config.toml
model = "image classifier"
train_examples = 145000
parallel_block = false
residual_init = "scaled_by_depth"
Rows from block 8, named by matrix and row number. Rows with one number belong to one neuron. Each number is 128 + 24 x the weight over its row's rms, rounded and kept within 0 to 255. All counts start at 0. Numbers have three digits each. After the name is the row's rms in percent of the matrix's.
# fc1: MLP up (model.blocks.8.mlp.fc1.weight, 640x160), inputs 80-159
# fc2: MLP down (model.blocks.8.mlp.fc2.weight, 160x640, transposed), outputs 80-159
fc1.278 100:120121103122092106124126138136112096119106134126157163126118107152128131144137136134141123130129122173168152163113137199102137091144124109137141089139086137126145115147143133118099104111113176151154119133094107102158078132151145097120150124
fc1.279 063:167090139128106138112152107139109144128160137143118088131078153135113117149125130120121155147103151095135129114123118125103155138101131090174130126134105149104106168118072114164111100119123107141101139176096141106153115146138145108136152111
fc1.280 083:118142123084150102106138100144118088152124119157120166162073156115133116134107127107108094175131082097129121115106163176110169135100114170117087159158087137161134140106156082116105101091146130114169133145138106166155132059158128110136164179
fc1.281 121:115140090094120103131115113125143122070153120129155184090141141108121134113103128141169118134164131129117078125131097129128124137160162136149140129126149115178129126141146079151176114131145109071105098103144081150140101127172132156114155155
fc1.285 111:101142121125105100123071166141165158158096156142134154129187146114137123124092136132155133124109115143166109165123110145082152115155129096058136157176130163141147156100152154100151116135147134142149176105093148118137111133105133116128137150
fc1.286 069:129116130167090085152141118141150156136107098095155158109150070119110141165114114103139159114121153133142112128163166195142150131146097125096148137183095114114093103119085086121123098114120101133163131083158168107149141130138164099100138134
fc1.288 091:157128137107127087109179116148156131126124109127079145162135141145143112136118113128105132143126130123119123149096126100155114080131075087132165154150140127106141135119139114108116098154105120152113154138141145076138079128098094128149115101
fc1.289 082:119130135147166143111133122126130118113131146129139134141111157151063104116105116103129112121140140123160149082163119157112140160088088144139170184185122150152160068140112130107132086139135079124101149094137116150074172132139133105119158135
fc1.290 117:140140139116140142153139126095158107133108194149114120091104100152118156155142105117107114137110166134117068161119129113120116123137094125141191121121122106090122125094097153178118096113167115114097106156176127118135148133121139150105150153
fc1.292 054:117128107103160103112139121112122098135127134121126168139152171105101092168077114148117160101101085091137093117128154118104115127094144144104149113098103105102101145121074069171124118136108169110142130136136133128101117120128134137120103130
fc1.293 109:113142141159117179129115153109141139113124099112102112132128104117133087085112169143106132059109094107106164101153130128159133173127190081124111133135112136110141105157103104110149149134124116150146125176101132161127145168127135095120107133
fc1.294 092:148130138119101132180152114122113129102095136101130127111123124125115171116136148118115137151152122119158114156103140183124093097156130137086108093088103128152132077161132121149140135141142102139142101104099156070165149117147171161090131133
fc1.295 076:147163152153096146126126127107127142111146182115166140148181120103104090090140135081132107121100091139115154128101108110086090108089135130128126117147114085120130141106125140138130142121135131139134134099107108156164127122137136103096135136
fc1.296 082:103129141144129124111084133135158134074071124102122110099128101117080160100134136153102129120120126114085167168104125124125145137114121170085116151134085132115126150145142076100142118123121132120173149120165103120117161122142131157141120109
fc1.297 138:141186073137104102139154137124163136152133168158125076164144117116139103126102120171109128148121150140131111085083141125084149120130119122118144126110108136139161119114121091097121132134119128115114122155074146118114154125108133114141133141
fc1.298 104:126131146135129129141126107123128155149110122142134097105150147101087119126153096097155120080137111098145168136150102100091097101119144136112108098084200114132116123113119142149132082134115120101083107152120170116121100096114172161132075103
fc1.299 119:108145154141173109113100112113164121169139133156069142093143145102137160086110101131121149132143104155151156140136185047125151135135078164116150085103100106129132110137102149110127145103133112134122152114118142145147123126098125080133138134
fc1.300 075:111126116163128138129146120085108120148162090143130153148102171125090124159152138121142121146108137147076166131172138076150132144160135097085126105096094143115134131165135095146112123115124120113129151142103064118125114131123077109058136104
fc1.301 115:133111138119139123114115078165088114153090168119136121148179168113113107133136151127144080138096117139158115125141131151155155139120159152124143109162135126150174127102167106126152131071099150162162072104154147125134126139148154129097101124
fc1.302 082:162123123120126154121154105150161169109148161130152141162105135118115095091179078119126125134182151095147070171115111158163156135127103126125146135117128135110123141124120112111127133101146133124119120154157150155161110136127169163190117123
fc1.303 080:146176142117114136106119140105123072154161153166150117149079122110134131133095131140177144150145123128111156120134143145128107134159107167189144119086119115125164160099122093130143129158123170172123123175173140139138086103097134128136151145
fc1.305 099:138139106133144092137130156105089118087122113142152153083149139128135131119142112060146107111146103117137159102104129109154126138119124105132154104131127119121128122169164175152140160102109147109167124069130145146131168134160078103151093087
fc1.306 109:074117129113121093105144142153117112166124113154120151140076101116131140087157184130138104109143128109110163124123182115107085134073136081098130126117124165111116161153144142077128143160100126175104143135144143112106107137149155141133080151
fc1.307 110:156136090170134145113096099108183128119144141145120119142164139118123145103174122133184122188147153136126113133163137119113133115132116170113169162112124163100117083137107140107095159128155113099181118136152081158135160125137110107120159123
fc1.308 111:142146131094091084147143177125093130119090141123161152133119118150110127146101137100148141141151123190156100133112111150111115074121134149148119098144152145127093132069125131160145139130129170113129154096112097154132116125130116094125137110
fc1.309 115:105170150093109123115098107163117150104108140114137105159158150105128137106094081126153149151096161135146137131107114146134110112102160091080122111154150142086119112112105106121108113116154078141100130143144133134116117100147094103143150167
fc1.310 143:112119133136142118100121108139187120136118142109181138148118135086112147117111091168118146130114147145128101111162098103135110116119083119156103162086109110149100127138177113122163076136170122129151137116152145143153095121122152109131144121
fc1.311 091:138107127090103119128132122131117119109119144161124112139062135147098142130179105093143124120132142109102092155137125149154124163133138109170140145147079158153106144109179133134127139136122147158092130132118105139160172101116158157152139171
fc1.312 104:127147166143147156153118116144156104153164092078126145134165147163123142110158126136141151126098123145116173140141135122120120105105098059148123143107141101080147120153121112137144173141129122132131163103077145133142089160136129092099119114
fc1.313 113:069109153128140167132089128114157112150133142102119111127121152105097145098108124123126109131183148092139133130130096124118144114132120167140130151127122120145146127105115157129071102174131149109155130122117098156136154133162135116147186120
fc1.314 066:115127187156162150130151136151118122151129152154136121149114185108125110124132118091138148131126116152151124138156086116138129137095122094178082146093148155102150177133136130124140128125145110131127103102112107085104104168168198151140102133
fc1.315 108:123124112134165106148153124113143133127135162112147134116095126142111105113087137131152130129121123143108125094101169119070122181146096165166091142128173137144114134175136101117140119123144185142065137137176136160085138150116193123106141147
fc1.316 057:153156114105098168101117159120150137078125103127105087120113117109137119111157118103119115126117146105149133114121166122115169145172131119161142105116108091121154109167110170139145125126129141142135139189092152152126103112142140134113129107
fc1.317 092:128144090145148154151152169139112094091113109116118124138128138102125123163174158054150114089108124172145087120120105059100127140138118099155118136116099111129098122096190130123105156114160142097135153110132144138133145117110128143147122133
fc1.318 096:102106125145110124079141095151147137096116125132144136118130144160138120113142116117108085138144102103082098174103156137161166145116092126114094180161120111123118105113168141148108121107114150179186135140134138120144081134128162096178077132
fc1.319 078:142149093137094099111138103136155131143164155104097137139106130099139137161112105151120096163100128152129119133129128138112105107106147126110134124135147123156127120128126178152138132110170138086146121146114107109119053128137073147107158187
fc1.320 096:134147140103099120097129100146117090100122123109151162126114122143124153136075164091097102154172121136144185138110152108141090128131145166123157110119138151130161126111125154168072091123124147086145094131156154101139153127161163167137135112
fc1.321 128:132158158126127131139128134110147127159112139131085163130108124110099101114128103166127128087124134113166103112156157128101126175123142134141096099149139121144201150140110112141091140127130117071107136144135179136166085138110109130159094121
fc1.322 091:150159149078108140138132128133150118192110160169129165111161147135132123147131151127095103127100135149114141110156100119132089184161128094119129116118115166087137128132156152139118137123176122127140126146127133095115099130132149126095127141
fc1.323 071:111098150119159113113144134169130124143159106128125127105075143111146124138112120156149158077116143113091129148135150112128121120128126126114145121143115148169169136156099121097128134112093116101150087173128125192137157121160142096110124122
fc1.324 118:125162144132112138113122122099152141129118150149105113129138121119113137110116154101180114160149152130115133144074122114119124123118142172119138132165115128140123124101154110101144105120131131154124145133137122076168137149099092136132120142
fc1.325 082:143107124105152087132136127102128131096101126118084091111120153143136153135117116119147157112134113136129128137137150119134137136137120101194199153095106134177130158107114092109114135107126087086144102077103172161134087133150128135145092165
fc1.326 067:161140084146121049119150144103144141128126142130119123114166161124117153128130111120124165121125075104151125075127103111108115113155110099110115130134141115117125166135132110143135126148157140134133078122141161109137075081142130110086138111
fc1.327 108:112096128107120139129135088087153088137085117127129120163107122147142157151101096102131094109163193117109151150123165116123123133135087198139115130149123134132143164137095124129142087097126137136132106148154129169144102151102208164115150141
fc1.328 109:136114115118157133149117082113140150158090160153082097131152144089130146109126178135117094139109064167122118117124102104105151122145167154104120155127083123147108054154149139094108127119106168127129126146140127141115129152161170107098090108
fc1.329 067:136126139162147139129168120136128139091117180111101125140135175117095136135104125080111156126127160107103158124118093112133142129126117124118105146114141112126122119136148173107149063113168127105162121125112132105090105103127083130172140129
fc1.331 075:147153120153192153134101078156180113127150138116132106144118118127143164132126101137130136122115169134110137148115164138115148121145133126123121142135072089138121133135131091161135146130171146116129118124122118149122128132111114156144138114
fc1.332 088:099136093157171124121137149123119152149112117148049148090127134119122104157117143159155155151173138123142097082154159143117123103151119110136115127129135054116154112108086126138139137116139143178105126128142106142130141155125129132117133131
fc1.333 075:125135136130125110130128126151125120100101117092147128100103105090157088134152123166142140136103211126142123161146079158154127106154099148159130138092127157099184144121124149123149117120151113144132151141089135124090125130173121094101129070
fc1.334 101:129144156151109131150135085099125140127110142080095103114090116111136112132135167130122144184165128136134098095159127127105170121123125142142124103128094130130133091109105182139123091138149123134118102125150151099091145110127118199105138126
fc1.335 068:147126104168127134115152138114148114126144151127116117088166083102112111148120125114136168162128138120165102126132154133134161130136083159189129154166110181137128142104156143155149125150120115102163123108165107092122089113147128148091100129
fc1.336 094:125143102087116117093152110135124135104112067101128085099141115122136113104097158098110149149123097133119154113110107155122134092133160132167132155110107134105148119125127129127107115139160152136126121097155111110101115107144082119131142138
fc1.337 095:114139148121135123149113172110112146162116126134156144104123104126151076118122183149146122129116144130142135121157132146114134106113113116168185132127129129140088122139165126112109127185079177108162157130129079170135096138135151100107130169
fc1.338 129:143108097120111107100133174097129151121139108089057141160116160155092119130141129140134139147083096138131157123129108151163101147173109119118128121122142083153138146131119139119092144146153125137129139186108129095115107119116118144116153151
fc1.339 057:106193144113148113156133107153100138153123087144121116139122120153141147130161106153120145119114184130130109122136115115117152159051100163164145100087146093126145110175156109087127180157151113077088080107165125141147113140123117168136130132
fc1.340 088:118152159123137120165137142118130147138168102115161100108092164132103146133094110111122129118107139162090152128074135104122144070158108181151143109118131118156124080122123177107174136127104114116117114129131166147142103176117127081117093117
fc1.342 094:129129097163155128181117119145139068168155144129137108132098119129110121155124100141131148144135131110160141112159111119074135113134179110142115111147121144148132128099179091140122134073174079138101138091086119164097140104107146121168136104
fc1.343 086:119140104141122104136146155114116135115124083088131158142094141118141145141142158132180129130132096131113093169135123082103104143109100169137154125080116157092117102087115124115144172140162148109144098125168139165113121107096117115162139149
fc1.344 118:105093108113161151127115133141116121126078129148101116111142137174161109136103150125180127125122137164131137130121141141097074052123129132080141138147095116123121094126100097110146101104116148174093141097125144175114170124115100141121108184
fc1.345 110:153156122131090134152144115137087099182098102098139152124139140170123080118153152160164102088134112067093134092116114129146093110123170071140106108141168095115112145157151147127122134095119127104113127121155130175142105101122153119125119106
fc1.346 072:146126124079128090074131157100161075099106144137099164131153091138138156146129069193128106105075139134099120134154130121115172158141119136106166097137120118129120149124093135147141164102091089107135081130118113171118162109142150161109155113
fc1.350 074:144172089158096159110115118125107116130120149144123110132128111078130121124164118128135115082063126112117136125158137114138119104126129114079120159154136125137167145107132154161123074151148174148146132144085115107104141129082068049139138115
fc1.351 074:093066121159138131169140167140098102092166102103148112151133197173126072160125158149120144168126143128118148154135110106148123151100117128150096095104114121115143108140127107119074144146133118098126129125095147113098129159091163112128148140
fc1.352 095:160093140123153143134124145116094124103101134127144149132135073136146160103156141137158133074137129079113118134112124150091142132071090161186132103188160093126156110110119119102117114118119133131130140115175123135137144153159143173130155142
fc1.353 077:120090107142113125158131122150178115139118146132137109123147112138102114117135125158130135131142130117139133119148139136122135154139152118099154167136103116100137150054151115097121101133113159143195122121128132125073189170114130119133140138
fc1.354 061:160125134098109156162148126100121193110103132134137143120135123136132096095126134123085079124147134123104127117134152135136122090115123089090127149102088102117162136125144134115141141109122167167119105139165094116153127147152132124099131110
fc1.355 059:175106152148122110125127131151121108121136096109099146161133153135129095119163148084160124103166121094149128096147084132131179144154131121144095155115173169128109149121137112109145147169101146155155136108104088091102136144163137109107136114
fc1.356 137:098175148088113143144101118169097132139134120146174114114134112073136133140130103156129106142136173092112109128119147147165130137101133104123146127138116131132148120115124137077147154122094131119115167109138133126122167124152157130153123164
fc1.357 113:113061118136093099128142131146144103093101137128137130162078134103123127136102096121090128125114133173152163158070101143116089123154152179111167167158146149172086111141120111124154149136159152120155125144148124156130135147145099176108128130
fc1.358 119:114105102131138124162103171106115145132106097168132153080181123138097114108125096152137123140130140116152139116137142149103117113139083147147126112160101122153129132145145137146160103103123191126096128097104106156111136165140100127120107133
fc1.359 097:102128147120106142124130128130162177099131155176171135166130084144163134103107140099168129118148118135115105149121129131133167135120151118134167121176072135163159145115091103137142144132106122152134173137150182125134133121106122113112052122
fc1.360 092:120145124085108121105137110160082119111122107143133133152128140087109111114126108138136112145154188111132128119134134087126082128082091125126162129084129087136123104072137109111139140141098120104104160100114140120095126133136132162147134139
fc1.361 104:172108120118135130167141111123153150115162120089094114133140159122140134131121121143118091138129139206167118110132147148112149147141135157088109092126148115143092107109167160135128177157117104096107131135129139119145173155142121114126132110
fc1.363 118:145130168172140148192115177112108130108141114161119142111140148138142095112138157140138115102153118117099144113161152111063130160115070109108144115123123135138139133126143094147122120141108123132133133111135116087139189070092117115120163101
fc1.364 109:131121127133129133129108131104096139149111139089123141142056134098116104155110087149110148095116084144104121140122102134082122079124093162118128072134123148118092124149120138123133129077124125124118149154103142124142102102108112109111135138
fc1.366 088:134099181122134098154152136125136140105109178166116111147119133137132147180094167098079111115138097149132116126096137129142140086114178088133066076142102121105128142113063097116151138130089137108141111125117160129160094116135120158133123111
fc1.367 135:089164149137123118122195103114086113124138133156122127126120120132114145115130136102102116175142110113098138128105096110099121136131109143088141125123145110120115159118115152112113156072124119116096145112120125147156146179115090182170127171
fc1.368 101:151134114144172165113110125100138101110149119138124120137140098102143138113118128121147088134144133099102149149140118132076130142134136170143146110127129141083115128128107163119092153150130149136143120113106108115081164121159109167161141117
fc1.369 081:145184120138135102138096129161109169156125123132193170134121160119089147122096099136131155147138152168135102125131147120122073134113090159130107086138097123175125091177113127128112084145095138139116105119158141135111167139117105126090133151
fc1.370 113:118133121124142121142132115077120127168129141163069097152161103111113126104119139092141149120145118128139112162145156130096148118116160148122121135049146148141123097107081100178091132119145118111108156154137143149125144139163125119123104139
fc2.278 109:131126053089085124154137117094070128102104107155133168117110110138141133158131134148140097137123114129143109116133095173111161114124102134108162083154113156141171159161139136072111136116121135158142145107121143137132124112150126095085137129
fc2.279 060:153141108124093202125149112110136134099151128150107122100128141084101136123148110130116144118112167107169140142126097134125136120098146108162143126131125145138099132110132141140102097130148096122115114112132121115149111120140132084116165136
fc2.280 110:118140145090164101119160108142133115156125142168106137160157142154101146160111169108119111139143129119146118130124136114130127125156143130134088153126118108168142092088151047137107152096136145119164170138102142140164176095143137109185174144
fc2.281 137:084091150144117097117162135131152165139102126134128135127127075100122118137163135174087160095100171128138116162139135134161127138087092160132085123181087101114141158103127152130117140135126137155160153145142144147136143116097136119172097122
fc2.285 106:109080093120132100109142179165174116142120132190178155148122123082175114102102130147143120131104128134130114099137130157121134159112119144090123096158118140130149142158098125122093104114098169167134138151100158097131139135139099121123112104
fc2.286 082:139134131106149119108159134105127135174150155130147104134137097093136105109153127176106121127144125109137115124116089103103147111126160095148119126076165115115165139127121183093145137117139137081115140157121120142103142135111104163137154100
fc2.288 085:139108132144125126105128161146101148134145161129137136134159106140123180120152106101100159098172139155120151119143125109158110089117190118128089097131170106133122127155130185131123179119183126180135113098097098142115118136180165149117109170
fc2.289 086:138131151169147137111131217171133148103137127158129109159108112184141112119114105121135139107171141135117132108149108114112205115140105154185130147141123171141158122106116118138169118144168101132123152137173138131111154144119142104112164113
fc2.290 105:126091148125184124117109084155127116138108128087118163115107105137120128164152121159120140124073154126142113096154108136138124135116103119134142123092128101137132112104113129126119102137114116153127098127144125119174153121076157130070105106
fc2.292 050:150126130114113132107136129134119087151120135136162145125143121085134144167124137112151171133084075085145103082137126108153121154140159146125116114117168142065124156154111093135107130118126134115146107132142100118130110122106143117094162118
fc2.293 118:153138141081141140144126167120156176136126164098100073141161147146146121142141114124161090129075162185121127156139172156148118106138147166150146105102146135130145110122116121151126114155172116130120155125117122108138135137156152110148145146
fc2.294 085:114100151116129104091125113118094140121114103137131090116127127109126130123146127111156085124149109167102135108117132113117120145136137114167132116151181137128065168141134092097137116131089134119102138104114118132080112094120062106120104108
fc2.295 067:152119091165110111127119139125120096137145075128070143158120131141130144165111131165131100138128176107137156162122151152187148186151105129121143122112189148123130131133124100100135141131115139145128109126114164127108110137102146159148116140
fc2.296 103:137116127121110107111144129135118118159130104118083099150134126144133149103077140175138099094089170161149159132136143133115129126157177103148133108129128152094116154121136082109112091209138137106136156118148095105078134122079139100072106118
fc2.297 144:145121134098135099108137094103130113110129107109149109106162133161112147093152119115116096153142152105169149111102148104135098139166097145146155109147164126155101170129171175149149115127151092152096117101151121171144140104150155148103090131
fc2.298 109:150121089095159127128134119153113102127162112105106135153158125174167142152163097169100106126079145131112088108118108191161119150125152133143143125118099120112099180165101141119162138126151141164123159116116093127118156113143111106085120154
fc2.299 117:139130129056092124097117150154078140117117118089154127127109134151137146134141144127142094132123153116123126159153148163096113124076178093154120117120094138115129079131115139142105152152117107186151103120143109129103136135160117153159130129
fc2.300 068:122124083166153102124161092098086105176184093171142146150094127111110131145151115151137115120134140151110123126151135092139147149150139115098103107071092117099118152165145104125122102119168112122170143102133086100115114133114144120086124138
fc2.301 121:156113167154136151112139136159128093143123151110135122125174176133139098113161168165154086144110103097164154108148132119139157118117111150125179172161106118167168133133125136128167139126145134142123122118132124116140158143165103168134122173
fc2.302 089:110122165120106134145124130098151103129129070120103128113134122112129156201134175136177118140110120169109175142155123106072125122155141110118133081142128146127150160150109153136147144119143149114170146109138129115123140107136129105073180143
fc2.303 081:071104164100110133169130127142052131124155090123133074070132137161140084152160124096133137113125114160135118109151144122140128122097097102134096140140154159126109114169150135118117118154150169135136120082094119133134139136124097091103135152
fc2.305 098:129126157132140149133121119111159132132128101109134096153165114123132100105134118189102151160095156127104070134175133181123140096122122119149106153116129119138129130103099067102114113149147105131112108216111138127116076114103170157156147153
fc2.306 092:142156122106089098112132105144138113110111123153104142134089081105146151130157118110150113128079133054110142134137129117124124124083137095119124129112150116111141170090150119149121131166138133108140125150180170156120089125119177155147135106
fc2.307 116:145152151124168118147113133119132114160127073117151105140092127129097106128125132128108152146130134130172159151128164140152136085168150139106119111145123132155123153149149123118149100136125138136101163121086202144127148096095129118153153123
fc2.308 101:132135119134125099098144114127129089137110110143115133151141132135164171132117117162144156120114119104122126136121100141129138096121126092149178160122151144106090120118142166128101123113137127084112160135141088128119197136143155095164140128
fc2.309 103:104159123099076110136091101140139143113109146123184100140109137075108078108124118144123135140081160160109141139125116132141091108125151089096155091187123140109101112115133134161151156096113085155125104121101140139130092110126110143154130163
fc2.310 136:126128145122106110119087095173137092145164157106158119146115091131114129125129117137129126113117138143129162123194135105125135141095073140154187158145186136162110095107119105148122080150139121106107156114144102158146105097179126107117121121
fc2.311 084:105119151173150091114127164091140119157120124125102166108142146132140129083116118080156163133114132139142066153109125149106114095141145110130120165117098155136147127109138125154089132145111136097128137149174107088150075122123116153113092114
fc2.312 116:147112109126124144120146136136134118077100161171123118107109091141098167146109143171100106107111119179159095167140141140147120121145135169122115132178089131124070124071107167133096102115141102139124113146153108124090094101117126106171114137
fc2.313 102:100125095169138113165120101102120179148129121126144083122108150088135128138126130130141115107161120106131108120111083143097126130087108123134110154147116148110168143130095164129122104136110145131139160115156100125124130123140120161116122126
fc2.314 063:107107095134114127131122142155103113169108131134188131121129136114128157125128113154143156146114120122159121128113199132097150118136103158120156129141142097096148117131106190188132118117073128110126135147112200133158161127096093139108134134
fc2.315 084:132160140161102110134162128107144122117126136093140161122131147165114134106139106109146134132136127143103181125122096168115111121152127124120105149096137121137096098187177156146100143159158121166113129162123154178133128128121114087146139182
fc2.316 054:093100111121104136163106153098122102102128115125135125136144073113145133113138090113085112090125086118112128133142136088153112099155095098162115137114115120083135136108126123130152090100143126102092093145135088135105127107097110076130085108
fc2.317 109:139130107142119079145166116101163147118145098132146092084139125130145141096131139113123136114150163129131146146075111101132145107135130115135102078125139107129114088139118135142096080169117149126136130164123108118108117130134097122084150120
fc2.318 104:168093148123120148145147144161132187079115138157121151122149092150170108091129133117099113146139144129080109158096131098173128183116138090124095162167137153122105104136148103143120137122116163155153125118126161162156095168128137169145105160
fc2.319 072:137124106136114107137124089101139110124125132106083113110107141116116128122140124115170150139130140154151131135142166122136084087113115125070133107131157111143140142169106142127125142153179135138114131154132138077106095120118095092081173175
fc2.320 114:156097101120154107123139071109085138107113138138140074145163128127097127180100154118151127130125141134170122127127156112079073121088096134169181128156117112108117150133112130152134109125128121124175132102110128124189172137139092139157106136
fc2.321 122:121129097086150126114146114166108100118080137133107093153178086105152138133142117114132155105132138113150153107147117142140102089113158167109122135065106140156072105130162118108152143140134115117092111137141128140086123084133143137152153110
fc2.322 088:125105139170131132126127134157099134077133086102081110147093114106129106128126124122147149116177137116138131140123125098157157118096122199130098147145133089200138133134120140134124125138123124147111100116146142175122131105134109141164155142
fc2.323 063:146126091115076143142150143092148067073090103116097153131170135122151154141136158062145132144090130095130157105130132124128174160116128136109137106118126113095125094133078147117128089106138091186106111084097160130126112130134070111118134152
fc2.324 119:180173138134133127156127155114128100168145124161050156102144147125146153115097114141171163130155138145103137114122137106136131103136069117110130153107129127153080123132129120102080118154159131160146138105167098112129116106064140114112145157
fc2.325 081:105141107157071200118150134166110113135143103127153133147134109074117113166123100110147118124139119150143122134142108115144157123109112160148115111152156126083110120165140134129130113146119167153132119141127110142096161139128164131120181100
fc2.326 066:138152135137151103156134107159108101120142124164118138131117119123165150169134090104155121110125121152124107176076139111148112156135145125097116075084148127194099118139146131135103121135139148127115143115102108136089161152120140110172093099
fc2.327 105:132109121158159167116132113120118097134078141125126139127121130173081135109126093112114082098137141154102130151138162139112126175110081124162133098169065142141147160153132139137132142167063111157145147075116114164141128114099142097136108126
fc2.328 114:126142097140118136117153185149096112088138156111176173144159161170121116110142076119117135116114127092152104152136117160164139132124101119133127104127158162105128157116146104179137124164112089151142149142099153093161117107090115113121140135
fc2.329 069:154165096113133132120112129107113122144106096118165121114108109139169107129161137142128074125142119158134117136135138152148111127139114133160191123137135141143168129143092127143115198117119115147113153152142134118170138153181153095039131133
fc2.331 072:126142112133141171109140078158188118127133117138111109132119135142158155132093103140137127101128149132133100151089164145108130098153165099095102159126113145132090128136128061128116162101151106130144116092105160164115122150126100102120151147
fc2.332 100:124139153123105145103109104111109108135098147100152158079129141134144172156122130098188133144160144119138146113130115170101160107166097104130145136144169104117105169147122143131153181142144149129109152098152146115140120137155133136168147124
fc2.333 070:140120143135128126102151165137132118108085100104149125134126102103187069137129141142158148120123171134130127150116099158156135133120130170115124144097133136090146166104121092133163124136150101133115170132089127138078115114180113096130140063
fc2.334 096:131161142131117150153122128119135162126133132105114166156115162123113131166128135134145168164118168127086111180130076139105165119114161098114155130117132156096137091127103082133110130107121092094125151140133145102099142093161127198126136138
fc2.335 066:146130100127114174071131152145127123132148152184140152123103114135111140097116124097151117120104150099115113134108123106149158121127179095088171123109136149120123171130148117098194158112132144114130130127110109094124140083132130099120119177
fc2.336 102:145137130124190107097143130131165167098107092101113125117128095094149134162164148109130170183151141156143157126122099181065156123168169151129165117113122164128151136093105104116120094104138152158131113136136079123121086126121053112147159114
fc2.337 098:114155148135114126154129162120114144121087129144139162124112097129100097104100134164138104135108133124166129111136131153147101135099124110155145110122134131130121160154152132148120148153144119082191195131138067104111130153144119096145133106
fc2.338 113:179151132140156141142123131134113105105111140146162140131121125086097147107104106157131098124132136096107120154115153108102146089126113171130117143096157128093078163129121122092106105134125146122127116142156145145125189104158112152114090129
fc2.339 055:158167133143167069136137119141119121139107093137136140141099156125155118102122147127148136103096161063152146085160120110123124087133127096143131159093099128130133159122118082096090124144125139104144131134133114137131110111154147091086127124
fc2.340 085:120154136120134107156151134133146131134147096089187109098084146097118144155104126118168113119140145131092126169070140084138120120132097186145107115106109079180123079129126166140150127119162152108131130126129166147112118155157127108133101093
fc2.342 084:135081140093114097126118163109104153137096124123128092123127089130154129129097117139159148160128097115107111132116064133129159121124151115119155113123114109144128094098158079119110145103141107156127120106092108113140178106121142159128103152
fc2.343 070:139167140147128109116123131086115115181148116138125115125085132111136109125127120071119158127090143170127153077120082118138145125120158117160104107129141126158113114171155161118097100149096120143132136124096112096132123134175118101095135137
fc2.344 121:092079112127124151124142131125137163116158146119117156091165128145147108112113161125124150149093145114135149131152115125111172123135089164145165159158091131118143091110085088118133114166105110132147129148132124129123119170096123163110113162
fc2.345 113:097123131130150132131115148121154167090141158163119126141131122107116160171157084083129185142109153162126135166169127128118112133147085191102177140124113179143146114104122120104133147173105084171117114137086157053129140133112111111128142149
fc2.346 093:150139119084177141092147153141165104126114156133103161124142127133157156169141110115128106088079135126102120125154135147111162155155151108105125103114098127081147126153085122148128171076092079088129108149126123124131156148132133101141119110
fc2.350 091:103141126133116153111102109101138109161090139113108100157131137130164154116136111081117084097106112126111107124100101107141123150142154117104134107124116117135194159098087136176129125135112127170176103132097118109110090187080085085138150102
fc2.351 076:143123140167083112133138141111119108102149123170125122131131120175130091160176125154113115132129110110149182109129107114149118105107132153144115096156166154104165098154120104072109129111101135093082115155122144117125171132118162116144198153
fc2.352 092:142073122182132088149127163137163100095147111128127103126136115130144135131137113103135144149152138159121197117130106153098139140119096080146134184121136132134102109101084116150098109119126145124146134106153098127133138127127128123126121143
fc2.353 078:105140128113136136131129164144140125105109123100143146118098131157084106120110132127132139157109121154134102091167138106130133143146172132118168134176134116107147131147159125149126160141111116150167142125128196139180138146138142112131141164
fc2.354 057:152116139139109137117121145060097163108112109129157135131140138166160106099138129133090099142120129152135138117148169130125131123109101082111100151141097115129190078113152134126147103139140192193135103120159104142145111135152144140109133111
fc2.355 061:125168132090135139115110136108122122138087128115146124116117116122138151169072109107153139168075137173130151139092105105117093131126137077120137128126110117101127102115133187110137110129181119146112131123151145163129138106116134163129106150
fc2.356 135:108127148072114135137087097178129124129126099130144093146126115085163150134118131114091117122121177111114123113129132172139118137094123114134150113159140153132118121108138147092142125101105142149146171099154127151095133113124165112134124132
fc2.357 114:121144107125119092127137151105149097105137172065093106161112105131096142113129130142126098066129098153155135124092101109119111119160140081131103114128104135158102115132123122146128141169192126136116093136143098160120115132141139171114143128
fc2.358 148:117107147148142122130120164092072101104096091143123159132158146111112125134112102152142142137127123104135111146154144138111170109152118125166118134175080140157163116156153154124135109122115146122098115117126111144137153104100141125143130125
fc2.359 092:131133122149093146139142127105114164111119112196170125164140094154159140117127135139163133132145143110100146109114146125149150142129158095167162134159120115181119123120089115151138154107112150139116164096121144132110110140124125130115076121
fc2.360 102:132122099117135125110113103159107130065153077139124101123089142095115079126151090103147122149142149078113119123147125138127159153094139159140117138128135138185106111098129105132166195146099139130118131117126139113060141112130165159182104093
fc2.361 092:086190092178137155139123118133119084081145147150158104126156128136114106161164146121110118126121164112125132097127085137105179149110140133180129169134153110146147185119112153128155135142181150125100114160148142151119114172085096131123159123
fc2.363 127:127126143107136136101119117131131134130131108149155082126135135135129133124121096116124176179123084152127105123157097169168107095123148158167154155118091152163129134147097160124094129117113129110103127122127103153110165132109140101117094149
fc2.364 118:149138134123153136109143156174140115082109135135146135118129113132103088092133111084154097144135182134133142125112118106120156145149150120133191137157168112124152114094125083087140094167122104110119133110130095114140132153159117117126131131
fc2.366 090:146144115131109153088100119162144084138131075088145164143123125097175110105144081110103121148113144065123140129116139080088099149119113135146173132113137124135110136128146137136153117168129126149115132104114133109129135178152120124146150099
fc2.367 128:154138145127167122096180118118135110099110135124139141110122109137082100072107108123105122129120087096086138104091086115108133180134155142142153129142141110108150144087111177125128145146150111107110128189121087099100141133146146132159166136
fc2.368 110:111145147119158137139111177131133100110163143127111094148126088070153143138151176130129118110142157128132141126121140117097098124160112172119140105118140158095119119130108156099159113153156192083125146114151132110113132142130079162136161158
fc2.369 090:139121123113142186151176125104110123103132104119172131117158148131114161120095137116150160141133153159116156139130131176116125141129154150116146113140093121107137137132115124094099162151135105106124147116107110130173118111153117128138095127
fc2.370 098:115144110194124159131108094157118106121138105166117131131125159123091121128133127120084123140112127147145120141179114130121088159106135123093102114130157118112151089092187103179176130132142135109072128107129165121092105113147125092133150120